{"arch": "ecapa_tdnn", "model": "sound classifier", "dataset": "short read English sentences (LibriTTS-R)", "train_examples": 26041, "gain_aug_db": 10, "n_mels": 80, "hop_length": 160, "input": "log_mel", "spec_augment": false, "win_length": 512, "targets": ["voice"], "num_classes": 2, "norm": "batchnorm", "activation": "relu", "depths": [18], "kernel_size": 3, "stem": "single", "widths": [128], "loss": "cross_entropy", "head_dropout": 0.1, "init": "lecun_normal", "optimizer": "soap", "beta2": 0.999, "lr": 0.0014, "beta1": 0.9, "shampoo_beta": 0.95, "eps": 1e-08, "precondition_frequency": 50, "max_precond_dim": 1024, "merge_dims": true, "one_sided": false, "adamw_lr_other_params": 0.0015, "grad_clip": 5.0, "ema_decay": 0.999, "steps": 4700, "batch_size": 512, "epochs": 92.4, "lr_schedule": "wsd_sqrt", "decay_fraction": 0.2, "final_lr_fraction": 0, "warmup_steps": 230, "weight_decay": 0.2, "adamw_weight_decay_other_params": 0.01}
Rows from block 11 of a small sound classifier, named by matrix and row number. Each number is 500 + 50 x the weight over its row's rms, rounded and kept within 0 to 999. All counts start at 0. Numbers have three digits each.
After each channel's rows are labels from the 100 clips, of 14848, where the channel reaches its highest value: "loudest band" is the band of the loudest frequency at the time of the peak. Only what is clearly more common there than usual is listed. The data: short read English sentences (LibriTTS-R).
# c30: last pointwise conv (model.blocks.11.c3.0.weight, 128x128x1), inputs 64-127

c30.53:419534392542531545499591571539526504464588431533520505451528462475499552446444428544501438544473478431501584520470482477474574439501519447485459575491450547475484445459504535509500529544516478
loudest band: 250 to 500 Hz

c30.122:506530589577455556527487465505583476457497491502456542457533377570490464509448469392465538466490433487336464508463500531426542434503635462482422473439521459467540522539491440412609500408507476
loudest band: 500 to 1000 Hz

c30.93:491462544460481493465430497477381509580447526450490519445512511467457471497485448456473441616467522529488558651612506535496483452531458523417447505459419448545650507467523522420443510518564519
loudest band: 250 to 500 Hz

c30.101:449452532559517460489521422462503477488608482581560532502469459513569578533533585542474628423459514427588490492578530447550430408530487464602466578510493497501620544549532511445552513442435486
loudest band: 4000 to 8000 Hz

c30.26:496499521455473509640497462493575512543656495520680627477523480485516442438480490490508534598538474594528506536510418459469484483504428456540542521539461527582497534463534488654525466505500515
loudest band: 4000 to 8000 Hz

c30.22:481522574492471507464552594508521466549471470436546542509517478466587608534526455553505528532566490415440459488494549460585532454467474517490485452545448459431539498508446389603486521646496537
loudest band: 4000 to 8000 Hz

c30.31:483424552556456684570493522513480452519513468506474505520504425483509495474495441479447499560494567520398584518443515497512507505433619423460511526451541516591514433507503504508398509396579553
loudest band: 500 to 1000 Hz

c30.50:549418390493465478397457481469445471444536483478556518486497499511504478501475492497438468503551558617511543540468492555413476548535493479401468525489389488520545540518451483453510488495546560
loudest band: 500 to 1000 Hz

c30.1:515502488561484451571513448533548503590473453552499540511581565408511467556491505481424537506450493492469484568593486667514446502489593565516485488477504581575551466472540552491512492516562509
loudest band: 4000 to 8000 Hz

c30.62:462479421462443454570562506466489441470571460516558599484493452540486575505543466474500467517438462487480531535518525524519424480478566413511470491431500484426489543496450462590604470445453554
loudest band: 500 to 1000 Hz

c30.116:474546495507601483492534478589530582470560513401574522514495565492550539562533494541514590532433473450449562487533576437533554553490439450487474602505534528498519487399508419393487516538463511
loudest band: 4000 to 8000 Hz

c30.32:477499545473602507455521518436502498504516516549572474446472494545441527503557503425473460512516442436500577463471569491514424534526539435500451468450543503623529601555529493508471392518497441
loudest band: 250 to 500 Hz

c30.117:565401451544521602473489484584480451600495436483530497506484425604484477434507505525469599395536552518407466440499481489481542545545554498537423489529475410517444522434443490533545541421461472
loudest band: 500 to 1000 Hz

c30.39:508487543485526462478500652586447542400501595387519478519515473552551407465486545463475469484443482501509436459494506488571533525465458550536445447552523538458474474588518551565524518613473498
loudest band: 250 to 500 Hz

c30.61:541462545464460517491492506462436587602540473527502456548458611542608443541537455623474539465474471516492437469534557518458544435393532496446505506495501593484464540491540494454577499485510468
loudest band: 4000 to 8000 Hz

c30.29:518428434541514605513473506508567533560524477541533566485378485524482530456418434517504481548543500394477479345352450414514446484486557489460477528521540531565460537532510500457535583549441643
loudest band: 500 to 1000 Hz

c30.91:528498430500461415531508528441401538565467540479461567509527482569436537428587429509486529532505611501463490557607641550473459426506610488590562471512461507453433558468490512479522566456533524
loudest band: 4000 to 8000 Hz

c30.17:448498481490668553477473483454455548537552521467537463397489541544543609483457465450473480442524454478537608432544484523546530543513503475475440495396490496567524404571516489583423459377498528
loudest band: 250 to 500 Hz

c30.51:510516461466469504583496535605471570521504480561511518460476488477547524546503521437587489449489553507518523550563523519416568482546475474463428467412480584478537406471526502440417366536452452
loudest band: 250 to 500 Hz

c30.106:477508467530526468495494473542487536504490551491414559563498502487401483495528458544545471499538534476458594524491438417496630611543458466318471492518495542427436491367513540508481521390561488
loudest band: 250 to 500 Hz

c30.49:408604521537525522493534545553409567469380511460492451457396510535476417546528372590531556557463535397587523545421438458481536472481415560467477490572434521467484475486464533507478532370578488
loudest band: 250 to 500 Hz

c30.55:542538499489594458517427537391504424520608558514513462500432479533510539409544446601513430509465465482534604467546505612497481597542543513507498531457573477513485505512621489454469477489526452
loudest band: 250 to 500 Hz

c30.25:447517489511516454445501511468503429480489375514504516450528535438513493514598483521623496531556593578476501479471578463479511500483488495457477526485578575543547471452513470539527493582500532
loudest band: 250 to 500 Hz

c30.118:445467554549533528411460474470468525545539482455499551462502542470500524479477416531529558464576611420533514599408483553484405516564493435487557482546546505553470499607472489444493506440598564
loudest band: 4000 to 8000 Hz

c30.42:484524516593538528460398551495526546491485368509501470508464405473459476389537499586517459491412534524393445475438514526563512476503440443511448440559513472491523495549410524519487520565483500
loudest band: 250 to 500 Hz

c30.46:533475530522378526488525506463426537568397496506425507440539534482573472427453422460474436471486531475523545540464530458496593517537415554522560461462520428518428449499506463476536532627409569
loudest band: 250 to 500 Hz

c30.44:482479507521385529494498529433489516474477530457511590463507488466558552587469506575492531513355536445532459451506490508570542495601487481527432567418468567441527529556596574506532619458496437
loudest band: 4000 to 8000 Hz

c30.127:448447396473505460619627507607447477458482576514495546582468536505458530455468486495490478528453521489396620556502511526455539587542510480553498518553513642485440459532519535495449519411473538
loudest band: 250 to 500 Hz

c30.95:506419425504488515582533527486448606485504439497428573516583519575464561532522500450555484435463501506499505455601524419530417576454488551489412408490526519457549546514587484536546539449521542
loudest band: 500 to 1000 Hz

c30.37:459520555495485404529551520498406626491525496457559493541468483504478552517457504511495460448537609477569435475586586546501536499500472481508456465496485551399580562584463479526519491505608528
loudest band: 4000 to 8000 Hz

c30.84:538497499514523464487514514546467482558572509465493533512482500550510423544565566499576470459456556471515579563552519560549456459548487454530427478552620617547551547431487598512529388463525492
loudest band: 250 to 500 Hz

c30.100:499547452502571489432520515563544556550499480445417475512601544533455599420574491509491449506526494450433555469545457453542526469469444479436546461507393479412501495496470573495531528557532438
loudest band: 250 to 500 Hz

c30.45:553473501498448473632509583554458418573551519590543479479457495382433532540439524507504555487515442489410489448558573489590445528455486538498534500467509561481550553469576450519519501506504500
loudest band: 4000 to 8000 Hz

c30.113:523536575489638477498446423605478425526497535529478567535494467498457463477496510453494564496451542495455529433522494538601464561443485539452607498524515507550551583522445458502421496423423454
loudest band: 4000 to 8000 Hz

c30.75:490422477476435490612462416565530518565541471626622615548494497480484425477415464407528508375437547435589519490489454453527541591581551509489475545461506465531503560470505513472462514534547481
loudest band: 4000 to 8000 Hz

c30.41:472451419454529454458600531437514537550498457444526480484473422511416561475438479461480557452491525415518580440474407587490623534490502524546446453529431569483432532515456501537420450495536468
loudest band: 250 to 500 Hz

c30.60:468571527552525533447538400345450523455532593559462401535571494527431547494525543611482508498491483435444460505506511472485493423564505515506465484465562583512525435546641582577524546475565482
loudest band: 250 to 500 Hz

c30.35:444476467486416473476488496474446456489527504450599604555476467542554582605516525514458457489466444456554547535522469558570620523508511477491498592462552565505487515334517541546448546366465497
loudest band: 4000 to 8000 Hz

c30.110:421526428472597524467603517538501531507488538559508494502544484521481562509505406556492478518407558385465633546430482508511519503553513495448451552513500566501568479488590530439454499612561429
loudest band: 250 to 500 Hz