Weights of a small sound classifier.
Model: 0.917M parameters, log mel input, arch ecapa_tdnn, norm batchnorm, activation relu, depths [18], widths [128].
Training: batches of 512, held-out accuracy 97%.
Data: trained on short read English sentences (LibriTTS-R), 26041 training examples.
Rows from block 11 of a small sound classifier, named by matrix and row number. Each number is 128 + 32 x the weight over its row's rms, rounded and kept within 0 to 255. All counts start at 0. After the name is the row's rms in percent of the matrix's.
After each channel's rows are labels from the 100 clips, of 14848, where the channel reaches its highest value: "top examples" is what is common among them. Only what is clearly more common there than usual is listed. The data: short read English sentences (LibriTTS-R). In brackets: how many of the 100, against the usual share in percent.
# c30: last pointwise conv (model.blocks.11.c3.0.weight, 128x128x1), inputs 0-63

c30.47 107 [ 95 119 172 100 102 150 136  89 169 155 181 138 104 162 108 131 144 127 138 106 138 163 151 112  87 150  83 128 184 188 109 182 133 129 112 194  85  90 130 140 157 153 137 138 149 129 135 177 211 138 127 170 149 142 137 182 166 123 102 126 118 114 121 133]
top examples: voice: male (100 vs 46.2)

c30.38 103 [153 113 120 116 122 176 174 147 143 153 143 115  79 140 116 131 157  95 113  98  42  83 143 194 149 144 151  90 125 153 145 143 111  90 214 160 111 115 113 138 158 185 155 147 152 109 186 136  84 127 121 112 148 123 148  39 115 122 119 157 117 181 169 135]
top examples: voice: male (98 vs 46.2)

c30.127 103 [104 115  91 145 131 100 167 142 131 183 106 121 139 184 113  93 100 155 150 171  80 100 144  77 146 175 130 113  68 127 110 141 137 173 130  98  93 130  56 166 104 172  92 131 122 158 141 126 133 152 143 180  91 144  98 128 135 123 123 123 153 119 144 185]
top examples: voice: male (100 vs 46.2); the word "was" (40 vs 9.7)

c30.106 100 [125 166 132  90 155 198 106 167 182 142 118  76 120 117 178 101 142  99 148 119 156 149 133 103 132 114 145 109  69 131  94 110 135 140 119  98 157 161 150 131 105 172 127 103 111 158  98 124  93 136  97 141 175 113 101 175 133 195 121 131 102 179 149  87]
top examples: voice: male (100 vs 46.2); the word "was" (25 vs 9.7)

c30.122 094 [149 138 147  85 154 135 115 102 108 115 151 108 224 127 155  99 126 124 120  98 163 120 153 158 157  75  98  98  68 145 145 175 137  90  90  55 143 144  88 142 105 124 123 155  84 126 133 112 145 131 152 115 152 131 140 143 114  99 124 125 140 115 164 121]
top examples: voice: female (97 vs 53.8)

c30.18 093 [ 77  72 168  96  92 132 160 175  80 108 144  68  88  93 114 110 127 119  92 112  97 112 119 146 131  56 134 152 177 132 115 153 125 118 108 169 202 128 157  66  94 133 165 185 158  55 171 199 191  94  55  93 109 101 192  98 147  97 118 118 148 105 130 136]
top examples: voice: male (100 vs 46.2)

c30.24 084 [103 141 127 124  69 128 168 105  74 140  99 155 121 124 129 103 151 142 127 148  90 192 113 130 134 124 122 155 110 116 110 182 194 158 117 159 131  94 152 118  89 127 120 141 154 120 100 111 126 174 100 174  97 110 104 180 115 117  85 168 107  91 112 122]
top examples: voice: female (100 vs 53.8)

c30.81 111 [132 173 122  93  69 171 121 126 130  92  71 139 149 138 136 132 103 146 161 161 119 145 120  81 127  92 176 169  85 148  76 132 112  67 121 130 149 109  87  76 102 121 104  95 144  99 123 182 139 107 116 226 178 161 158 133  93 153 143  69 129 185 131 156]
top examples: voice: male (99 vs 46.2); the word "was" (38 vs 9.7)

c30.92 096 [116 129 157 151  86 107 147 136 173 126 165  86 177  81 154 140 128  98  72 142 106 158 175 165 107  68  99 119 131 137 130 149 126 195 125 143  77 158 148 133 180 105  78  96 142  49 132 170 164  83 106 114  97 171  98 148 159 123 174 156 130 102 183  94]
top examples: voice: female (98 vs 53.8)

c30.93 092 [160 129 137  99  47 114 137 153 130  92 201  75 164 172 106 156 147 168 132  90 148 130 166 163 136 137  97  91 160 123 169 133 123  99 149 139 162 179 145 164 129 133  83 130 160 133 142 153 114 145 146 146  78 128  98 174 113  95 137 134 153 126  73 144]
top examples: voice: female (100 vs 53.8)

c30.1 105 [123 146 116  79 157 150 127 111 134  91  99 165 117 141 105  71 166 132 149 134 129 135 123 106  82 129 135 142 134 101 118 186 103  95 138 196 146 134 125  71 108 157 155 137  99 166 102 148 143 210 218  91 130 138 130 146 152  97 103 181 203 127  67 154]
top examples: voice: male (100 vs 46.2)

c30.26 098 [ 81  70 132 163 106 109  96 125 162 117 143 115 158 125 104  88  95 101 125 152 127 121 121 161 144 131 154 114  72  83 113 122 156 130 145  98 141 189  67 124 121 100 102 146 125 144 129 117 116 124 146 126 126 148 139 129 226 156 147 170 136 115 129 126]
top examples: voice: male (99 vs 46.2); the word "was" (25 vs 9.7)

c30.99 087 [176 192 145  94 160 116  82 142 149 145 123 134 178  82 197 206 145 152 150 105 110  93 143 139 104 119 155  94 135 140 129 155  47  93 121 107 116 125 132 116 150 170 161 148 109 136 148 167  81 126 186 113 184 167 132 116 124 141 137 122 180 147 165 143]
top examples: voice: female (98 vs 53.8)

c30.8 110 [ 69 190 109  68 138 112 145 130 116  98  41 125 120 112 144 166 135 139 197 143 152 101 137 135 133 191  92 126 105  96 145 184 148 133 135 144 112 166 198  86 124 115 125  87 143 118 150  65  94 135  39 132 126  70 105 140 161 120 165 113 104 134 169 131]
top examples: voice: female (99 vs 53.8)

c30.43 093 [154 128 142 127 130  87 122  83 152 145 144 123 131 141 170  74 132 192 188 135 101 163  82 170  87 106 107  80 130 117 200 133  93 126 112 110 117 129 104 151 118 122 129 163 162 158 137 140 140 123  90 140  80 135 129 136 129  90  69 163 171 162 137 136]
top examples: voice: female (100 vs 53.8)

c30.41 088 [101 158 184 102 146  99 128 199 141 218 147  66 110  97 111 141  84 132 133 161  94 123 147 154  99 200  73 144 136 141  66 113 103 130 138 103  94 143 135 143 110 143  97  94 177 169  91 145 150 174 116 135 109 142 174 136 114  93 128 100 134 141 137 135]
top examples: voice: male (100 vs 46.2)

c30.100 114 [119 141 132 160  72 177 112  86 112 165 111 150  77 108 120 109 117 141 112 170 160 101 117 156 145 108 137 197  79 156 185 144  39  98 124 170 152  96  52 144 136 170 200 132 143 138 103 153 106  83  87 113  99 111 158 134 135 116 138  85 121 102  71 127]
top examples: voice: male (100 vs 46.2)

c30.42 104 [132 131  78 140 149 122 189 162 165 141 173 189 117 146 181 166  86 132 132 152 181 126 100 124 151 184 144 143 137 155 134  92 125 113  82 116 121 115  77  91  94 137 231  85 189 138  93 114 161 145 134 116 124 131 179 116  99 137  97 124 134 178  88 127]
top examples: voice: male (100 vs 46.2); the word "was" (27 vs 9.7)

c30.11 108 [158 161 133 172 102 102 137 135 110 151 152 114 165 149 157 128  80  94 101 141  89 129 131 166 130  82  98 110 148 115 141 129  98 124 208  83 127  89 164 109 142 157 152 101 152 120  76 106 137 183 178  99 150 138 101 122 131 157 126  94  84 152 146 150]
top examples: voice: female (99 vs 53.8)

c30.3 109 [136 181 115 108 155  82  92 121 111 201 125 136 114 133 113 147  94 135  90 146 115 152 140 112 126 129 104 119 164 170 125  83 105 165 139 126 130 117 115  84 129 164 123 104 123  99 155 151  75  68 102 144 113 168 128  92 101  89  88  94 127 167 123 128]
top examples: voice: male (100 vs 46.2)

c30.113 102 [123 136 121 120 127 140 105  74 171  97 105  94 148  88 136 126  86 139 113  90  52 161 141 125 132  83 135 138 175 145 130 148 112 178 148 165 182 130  90 114 104 182 137 111 151 212 147 156 133 109  72 129 167 124  83 186 143 164 101 169 143 137 138 187]
top examples: voice: male (100 vs 46.2); the word "was" (25 vs 9.7)

c30.32 090 [143 118 162 154 156 126 192  98 146 210  79 182 123  88 110 155 104 120 173 174 152 170 164 145  65 163  90 125 113 170 103 116 157 119 114 100  68 130 110  55 113 167 155 133 141 165 104 110 110 156 112 128 150  76 141 107  94 100  97 157 144 172  76 182]
top examples: voice: male (100 vs 46.2); the word "was" (37 vs 9.7)

c30.23 091 [150 128 122 148 131 103  96 144 167 121  86  71 155 136 165 160  84 104  97 136 103 104 130 173 165 147  70 136  94 126 130  91 108 129 168 156 107  97 132 152 176 143 105 126 119 133 135 142 166 144 105 127 100 117 133  79 145 139  89 151 145 130 160 124]
top examples: voice: female (100 vs 53.8)

c30.57 106 [129 146 151 107 111 131 134 159  83 116 161 153  99 142 123 111 116 125 120 218  61 120  89 161 137 122 120 146 187  93 124 135 109 103 144 101 164  95  86 130 103  36 130 134 132 187 159 200 148 169 106 111 170 141 120 149 156 136 130 147 115 175  87 153]
top examples: voice: male (100 vs 46.2); the word "was" (30 vs 9.7)

c30.84 090 [163 126 112 129 124   0 192 162 118 147 154 130 118 161 137 109 116 105 142 159 182  94 133 146 169 140 105 145 153 196 141 121 131 134 120 140 189 132 116 133 122 179 103 161  90  91 130 133 156 164 133 134 157 135 150 145 166 173 108 186 116 145 136 132]
top examples: voice: male (100 vs 46.2); the word "was" (31 vs 9.7)

c30.90 097 [112 104 103  82 135 207 114 104 143 120 118 159 141 177 141 132 153 147 131  93 169  86 180 118 128 153 111 115 123  81 126 165 129 126 121 179 175  95 154 110 113 139 166  98 110  99 139  68 158 159 118  95 156  89 129 207 166 140 158 169 124  87  97 125]
top examples: voice: male (100 vs 46.2)

c30.110 087 [186 104  65 137 123 108  85  96  75 147 101 154 136 180 117  98 142 117 134 142 129 114  75  97 173 117 107 107 122 139 117 142 137 132  36 122 102 125 102 133 122 122 147 130 112 185 110 130  60  93  97 157 148 119 151 140  43 137 146  84 103 128 126 137]
top examples: voice: male (99 vs 46.2); the word "was" (37 vs 9.7)

c30.78 100 [119  90 137 127 170 139 140 135 178 166 150  72 114 135 130 138 137 113 122  93 155 153 183 144 109  89 145 101 169 182  77  69 170 148 115 109 126 102 134  76 174 133  81  99 138 179 175 131 121 107  93 122 147  90  50  96 144 131 146 144  94 182 127  79]
top examples: voice: male (100 vs 46.2)

c30.111 107 [ 78 109 113 110 154 112 136 149  77 126 137 133  72 115 146 197 141  48 181 138  87  74 114  73 143 138 112  71  84 140  94 130 120 160 111  86 131 196 141 111  68 154 120 123 150 130 103 146 130 119 126 136 139 163 123 166 149 109 200 140  87 127  91 127]
top examples: voice: female (100 vs 53.8)

c30.72 077 [123 150 120 147 100 126 123 127 126 165 135 146 184 128 105 190 193 181 138 127 115 187 131 186 106 103 165  74 142 155 149 164 124  71 154 100  42 129 130 161  98 170 164  90 148 128 128 149 139 147 162 149 142 160  94 147  97 110 161 144 150 114 105 139]
top examples: voice: female (100 vs 53.8)

c30.14 088 [136 113 107 146 184 134 148 123  93 120 193 133 201 160 152 174 162 147 156  68 128 158 111 178 115 119 115 128 174 127 196 190 135 137 152 138 147 145 165 102  96  92 152 111 114 123 156 129  98 117 129 118 147 143 103 114  76 100  92 127 127 138 127 202]
top examples: voice: female (81 vs 53.8)

c30.102 082 [146 135 125 120 135 144 118 115 138 106 107  86  71 170 113 170  99 133  97 120 109 158 152  96 147 114 160 154 126  68 171  95  95 167 152 175 184 166 110 103 145 200 219 125  99 175 175 146 113 120  90 141  72 155 160 169 129 100  52 103  77 126 130 117]
top examples: voice: male (100 vs 46.2)

c30.49 135 [112 132 116  88 114 142 111 138 110 128 113 113 212 124 108 106 169 142 128 104 126 120 167 121 146 139 109 170 124 181  93  99 109 157 139 128 176 156  90 183  78 186  96 143 142 140 144 128 147  78 121 116 112 136 160 123  89 145 145 121 137 127 119 142]
top examples: voice: male (89 vs 46.2)

c30.28 099 [153 159  88 140 106 176 104 137 154 149  64 103  90 103 180 137 113  98 130 148 186 143 127 151 164 115 133  92 142 131 101  94  89  63 126 230 164 120  51 117 103 100 129  96 112 133 142 195  73 122 159 149 124 126 111 137  92  96 130 123 145 112  90  94]
top examples: voice: male (100 vs 46.2)

c30.98 086 [138 107 124 206 112 145 110 114  93  98 174 168 131 169 159 141 149 138 148  89  74 207  89 178 140 111  93 101  79 148 143 171 136  96 109 129  98 140 126 108  71 128 132 168 107 123 144 185 169 169  77 180 137  96 122  58 175 179 110 136 193 127 138 159]
top examples: voice: female (100 vs 53.8)

c30.7 086 [103  91 158 170 100 147 109 147 105 143 151 136 167 128 144 164 230 119  51 128 117 145 138 225  88 128 100 130 127 139 139 148 158 104  92 100 149 125 120 124 209 162  65 147 126 128 125 109 126 104 123  99 164 124  93 174  80 152 108 124 146 104  98 105]
top examples: voice: female (98 vs 53.8)

c30.50 079 [142 177 130 146 218 150 159 121 115 121 104 116 103 129 152 169 135 131 114 137  77  79 201 185 148 153 120 114 131 120  84 114 167  66 142 123  85 154 159 158 160 107  53 166 161 127 113 120  95 164  47 123 159 138 117 184 107 126 136 113 215 121 104 143]
top examples: voice: female (99 vs 53.8)

c30.105 098 [121 112 159 121 182 106 136 136 134 112 122 155 197 148 144 167  74 193  62 124 132 136 206 164 152 116  94 140 139 114 154 100 142 205 155 141  94  68 113 143 187  77 157 112 105 138 126 147 159 142  58 159  93 142 117 130 134 135 142  77 149  89 122 160]
top examples: voice: female (100 vs 53.8)

c30.56 098 [138 156  90 124 111 151 101 113 149 109  61 139 210 109 154 105 141 163 155 151 113 141 122 152 102 139  98 129 121 117 116 199 107 110 112  64  98 122  85  98 203 178  90 153 169 119 102 122 136  85 180 105 127 116 152  89 169 114 229 132  98 116 150  93]
top examples: voice: male (85 vs 46.2)

c30.115 079 [192  88 122 143  85 153 149 145  99 117 143  89 185  83 181 184 162 141 112 113 141 159 145 159 109  66 122 128 104 135 115 113  95 119 192 170  58 104 180 143 174  92  56 145 121 107  81 144 170 203 142 144 114 126 129 150 112 125 178 134 147 136 106 170]
top examples: voice: female (100 vs 53.8)

c30.64 114 [ 65 140 172 146 106 198 197 205 123 158 112  73 137 116 136 147 110 134 101 114 135 133 121 125 145  92 114 119 159 129 145  87  88 135 125  85 118 142 108  96 146 150 104  83 102 150 149 198 185 175 132 137 138 106 119 161 106  93  36 124 168  73  93 129]
top examples: voice: male (100 vs 46.2)

c30.30 099 [150 177  98 138 169 118 116 133 131 131 121  88 135 167 129 151 123  44 187 123 125 136 113  99 150 127 165 128 103 125 127 112 183 138 135 161  78 153 152 143 161 142 125 156 161 148 110 128 168 100 114 180 139 138 124 139 148 146  79 127 148 142 120  61]
top examples: voice: female (99 vs 53.8)

c30.125 100 [130 170  81 183 136  99 148 102 125 118  88 131  77 178 127 148 169  75 156 123 136 158  62  79 105 110 142 101 114 171 116 101 223 133 112 113 109  91 120  75 106 135 153  57 122 126  82 135  94  90 199 128 131 150 153 115 170 129 195 122 163 123 137 127]
top examples: voice: female (100 vs 53.8)

c30.62 095 [102  79 127 143 152  60 169 131 112 135 133 150 236 120 117 143 124 116 142 102 123 182 161 127 116 126  92 154 119  71  64 123 184 142 148 170 101 180 133 128 109  88 142 126  58  84 117 137 114 160  76 165  92 158 118 110 136 142 188  58  91 128 109 122]
top examples: voice: female (100 vs 53.8)

c30.44 108 [ 92 136 187  98  85 183 104 162 160  79 129 130  90 131 135 132 111 142 100 169 115 132 136 101 130 189 161 138 105  96 105 140 126 130 157 118  78 143 114 162 126  78 112  99 119  89 173 228 132 135 132 135 113 142  84 167 155 145 124 111 117 194 106 114]
top examples: voice: male (100 vs 46.2)

c30.74 111 [150 140 118 109 113  74 118 148 144 132 105 162 179 180 123 135 111  91 173 104 151 132 135  79 120 168 104 166 139  98 140 130 118 104 103 135 209 158  91 140 132 146 111 124 159 103 121 154 118 167 158 203 120 110 178 162 136 125  78  99 107 130 151 119]
top examples: voice: male (100 vs 46.2)

c30.77 096 [ 98 118 169 126 127 155 190 162 179 124 140 158 117 125 148 130 133  89 133  99 150 103  64 121 121 212 138 134 133 135 121 140 133 130 176 133 128  94  97 113 162 149 118  94  49  99 160 139 152 113 110 125 158 114 109 133 135 108 141 171 134  93 147 151]
top examples: voice: male (100 vs 46.2); the word "was" (25 vs 9.7)

c30.36 101 [121 124 126 129 160 116  87 123 148  99 131 151 152  85 187 149 111  99  72 149 118 128 135 134 129 120 175 164 121 145 111  68 134 165 179 140 129  90 183 137 108 127 151 165  76 124 123 136 132 100 188 128 175 155  83 193 129 113  53 131  99 100 163 115]
top examples: voice: male (100 vs 46.2)

c30.114 086 [211 138 116 156  53 114 127 120  92 143 242 138 107 134 112 192 102 176 122 109  78 175 178 156 141  82 123  85 139 110  82  99 105 116  98 124 108 164 107 118 114 112 131 101 143 149 127 130  89 152  99 165 125  63 143 176 167 138 155 135 203 137 143 116]
top examples: voice: female (100 vs 53.8)

c30.13 093 [ 85 127 144 127 146  98 126 139 135 131 116 155  95 129  49 154 189 145 127 128 102 136 111 118 101 121  78  83  85 142  95 156 132 152 154  84 115 114 114 117  89  94 111 127  97  89 111 102  63 103 150  72 117 136 124 108 163 134 140 120 102 106 158  86]
top examples: voice: male (87 vs 46.2)

c30.89 103 [145  91  95 126 167 184 144 171 123 134 135 127 126 148  96  97 147 150 105 146  38 130 126  98 157 158 140  74 110 143 154 129 129 114 113 174 197 156 135 115 119 116 106 150 161 123 110 125 174 158 125 146  57  97 131 154 123 103 112 103  87 186 115 165]
top examples: voice: male (100 vs 46.2)

c30.25 111 [171 156 105 100 122  88 146 157 122 178 150 151 119 168 124 113  68 108  91 143 192 113 167 114 157 151 160 159 158 163 158  88  87  88 110 123 162 187 152 124 101  95 127  93  96  34 117  93  70 150 170 161  97  85 180 134 166 131 135 144  86 108  60  74]
top examples: voice: male (100 vs 46.2); the word "was" (31 vs 9.7)

c30.33 105 [ 77 108 116 143 153 149  77 157  84 139 158 204 114 113 121 106 145 128 111 148 170 131 136  99  64 156 134 107 131 162 107 155 158 142 142 152 123 160 114 114 120 160 129 125 129  23 151  91 107  73 147 168 190 111 176 146 128  85 147 144 138 123 113 163]
top examples: voice: male (100 vs 46.2)

c30.121 119 [148 137 153 158 135  58 163  76 146 149 142 116 107 138 108 126 136 124 120 151 148 121 184 158 113 177 116  70 156 143 138 113 110 152 174 136 168 122 126 156 137 178 152  92 132  75 159 132 130 100 116 143 174 111 219  66 145 100 147 140 122 165 145 162]
top examples: voice: male (100 vs 46.2); the word "was" (35 vs 9.7)

c30.34 087 [192 111 121  99 101 161 115 112 124 170 172 115 124 115 121 168 123 154  99  85 116 132 133 122 169 135 179  99 223 139 116 127  93 120 206 172 186 152 152 126  83 142 151 120 144 184 169 150 104 102 134 128  84  83 130 160 150 117  77 170 109 142 121 146]
top examples: voice: male (100 vs 46.2)

c30.70 082 [144 111 155 159 143 143 157 157 130 149 155 125 139 124 140  97 147 101 105 150 155 109 178 103 138 132 107 125 190 113 141  93 119 131 130 125 121 125  91  86 127 168 145  93 117 136 171 126 122 157 108 183 116 176  68  86 138 228 129 101 130 127 127 132]
top examples: voice: male (100 vs 46.2); the word "was" (38 vs 9.7)

c30.76 093 [125 141 145 133 146 121 158 134 171 109  98 124 150 140 154 148 193 182 115  91 118 135 169 165 137  87 116  70  84 123  74 155  82 149  90 106 144 128 144  77 112 132  96 120  99  97 124  98 123 134 155  82  79 174 118 136 122 177 102 156 130 107 115 145]
top examples: voice: female (99 vs 53.8)

c30.4 086 [107 135 142 150 198 137  99 120 144 132 118  68 152  71 216 132 188 157 101 115 113 138 133 161 150 146 161 144 158 136 126 166 124 124 129 130  90 186 100 160 207 111 115 131 175 109  60 117 131  70 140 133 151 153 154 126 108 123  68 148 175 134  73 116]
top examples: voice: female (98 vs 53.8)

c30.109 093 [ 67 122 105 126 166 122 117 153 107 118 101 180 172 135 211 132 159  87 166 135 119 109 137 154 143 121 165  84  98 151 140 205 126 149 103 106  98  83 126 120 127 158 156 184 138 150 146 125 128 181 124 128 157 102 130 139  81 106 119 172 167 110  62 128]
top examples: voice: female (99 vs 53.8)

c30.71 107 [135 156 125  86 178 130 134 116 145 142 115 138 117 110 154 117 136 202  95 141  42 115 136 144 147 149 124 136 140 109  91 150 141 117 191  93 135 150 113 113 104 117 135 110 179 152 128 103 175 140 116  94  79 123 121 111 148 168 152 161 105  99 118 129]
top examples: voice: male (90 vs 46.2)

c30.103 101 [136 134 120 170 141 120 150 148 101 101 113 112 105 138 221 157 128 163 109 144 117 180  84 149 184  78  70 103 150 132 139  75 169 141 130 161 100  91 106 100 187 100 152 111 101 130  97 132 165 106 114 160  75 135 106 117 145 100 138 152  95 171 121 182]
top examples: voice: female (100 vs 53.8)

c30.6 110 [ 73 155 163 141  72 139  87 116 169  97  91 119 172  93 191 166 113 175 115 169 131  92 165 172 135 177 170 101 129 139 106 134 156  83 145 124 108 128  86 112  99 120 141 181 128  90 135 118 110 124 177 105 147 144 174 110 143 110 186 142  94  82 163 151]
top examples: voice: female (97 vs 53.8); the word "she" (25 vs 5.9)

c30.101 106 [171 145  76  99 160 142 135  95 125  94 145 131 116 161  93 158 159 134 129 149 193 122 133  97 146  86 130 122 106  95 105 105 150 103  86 201 139 124 162 129 114 136 148 149 160 105 123 137 122 153  91 171 144 173 116 152 147 145 111 156 116 211 167 163]
top examples: voice: male (100 vs 46.2)

c30.10 091 [104 122 116 132 102 151 102  86 140 119 152 123 197 135 119 158 125 148 105 114 133 143 172 139 125  96 112 102  92 126 129 137 129 102  38 174 113  75 125 184 135 102 191 132 168 137 142 159 150  99  65 141 139 163  72 134  96 109 150 110  78 122  57 159]
top examples: voice: female (97 vs 53.8)

c30.37 114 [117 128 120 188 189 108 112 105 153 147 144 143 148 111 220 176 140 161 119 106 110  44 160 131  46 162 146 141 132  99  99 161 132 154 159 145  84 174 128 148 129 134 121 146 111 127 150  92  80  96  79 156 121 164 133 116 139 169 150 190  88 154 120 138]
top examples: voice: male (100 vs 46.2)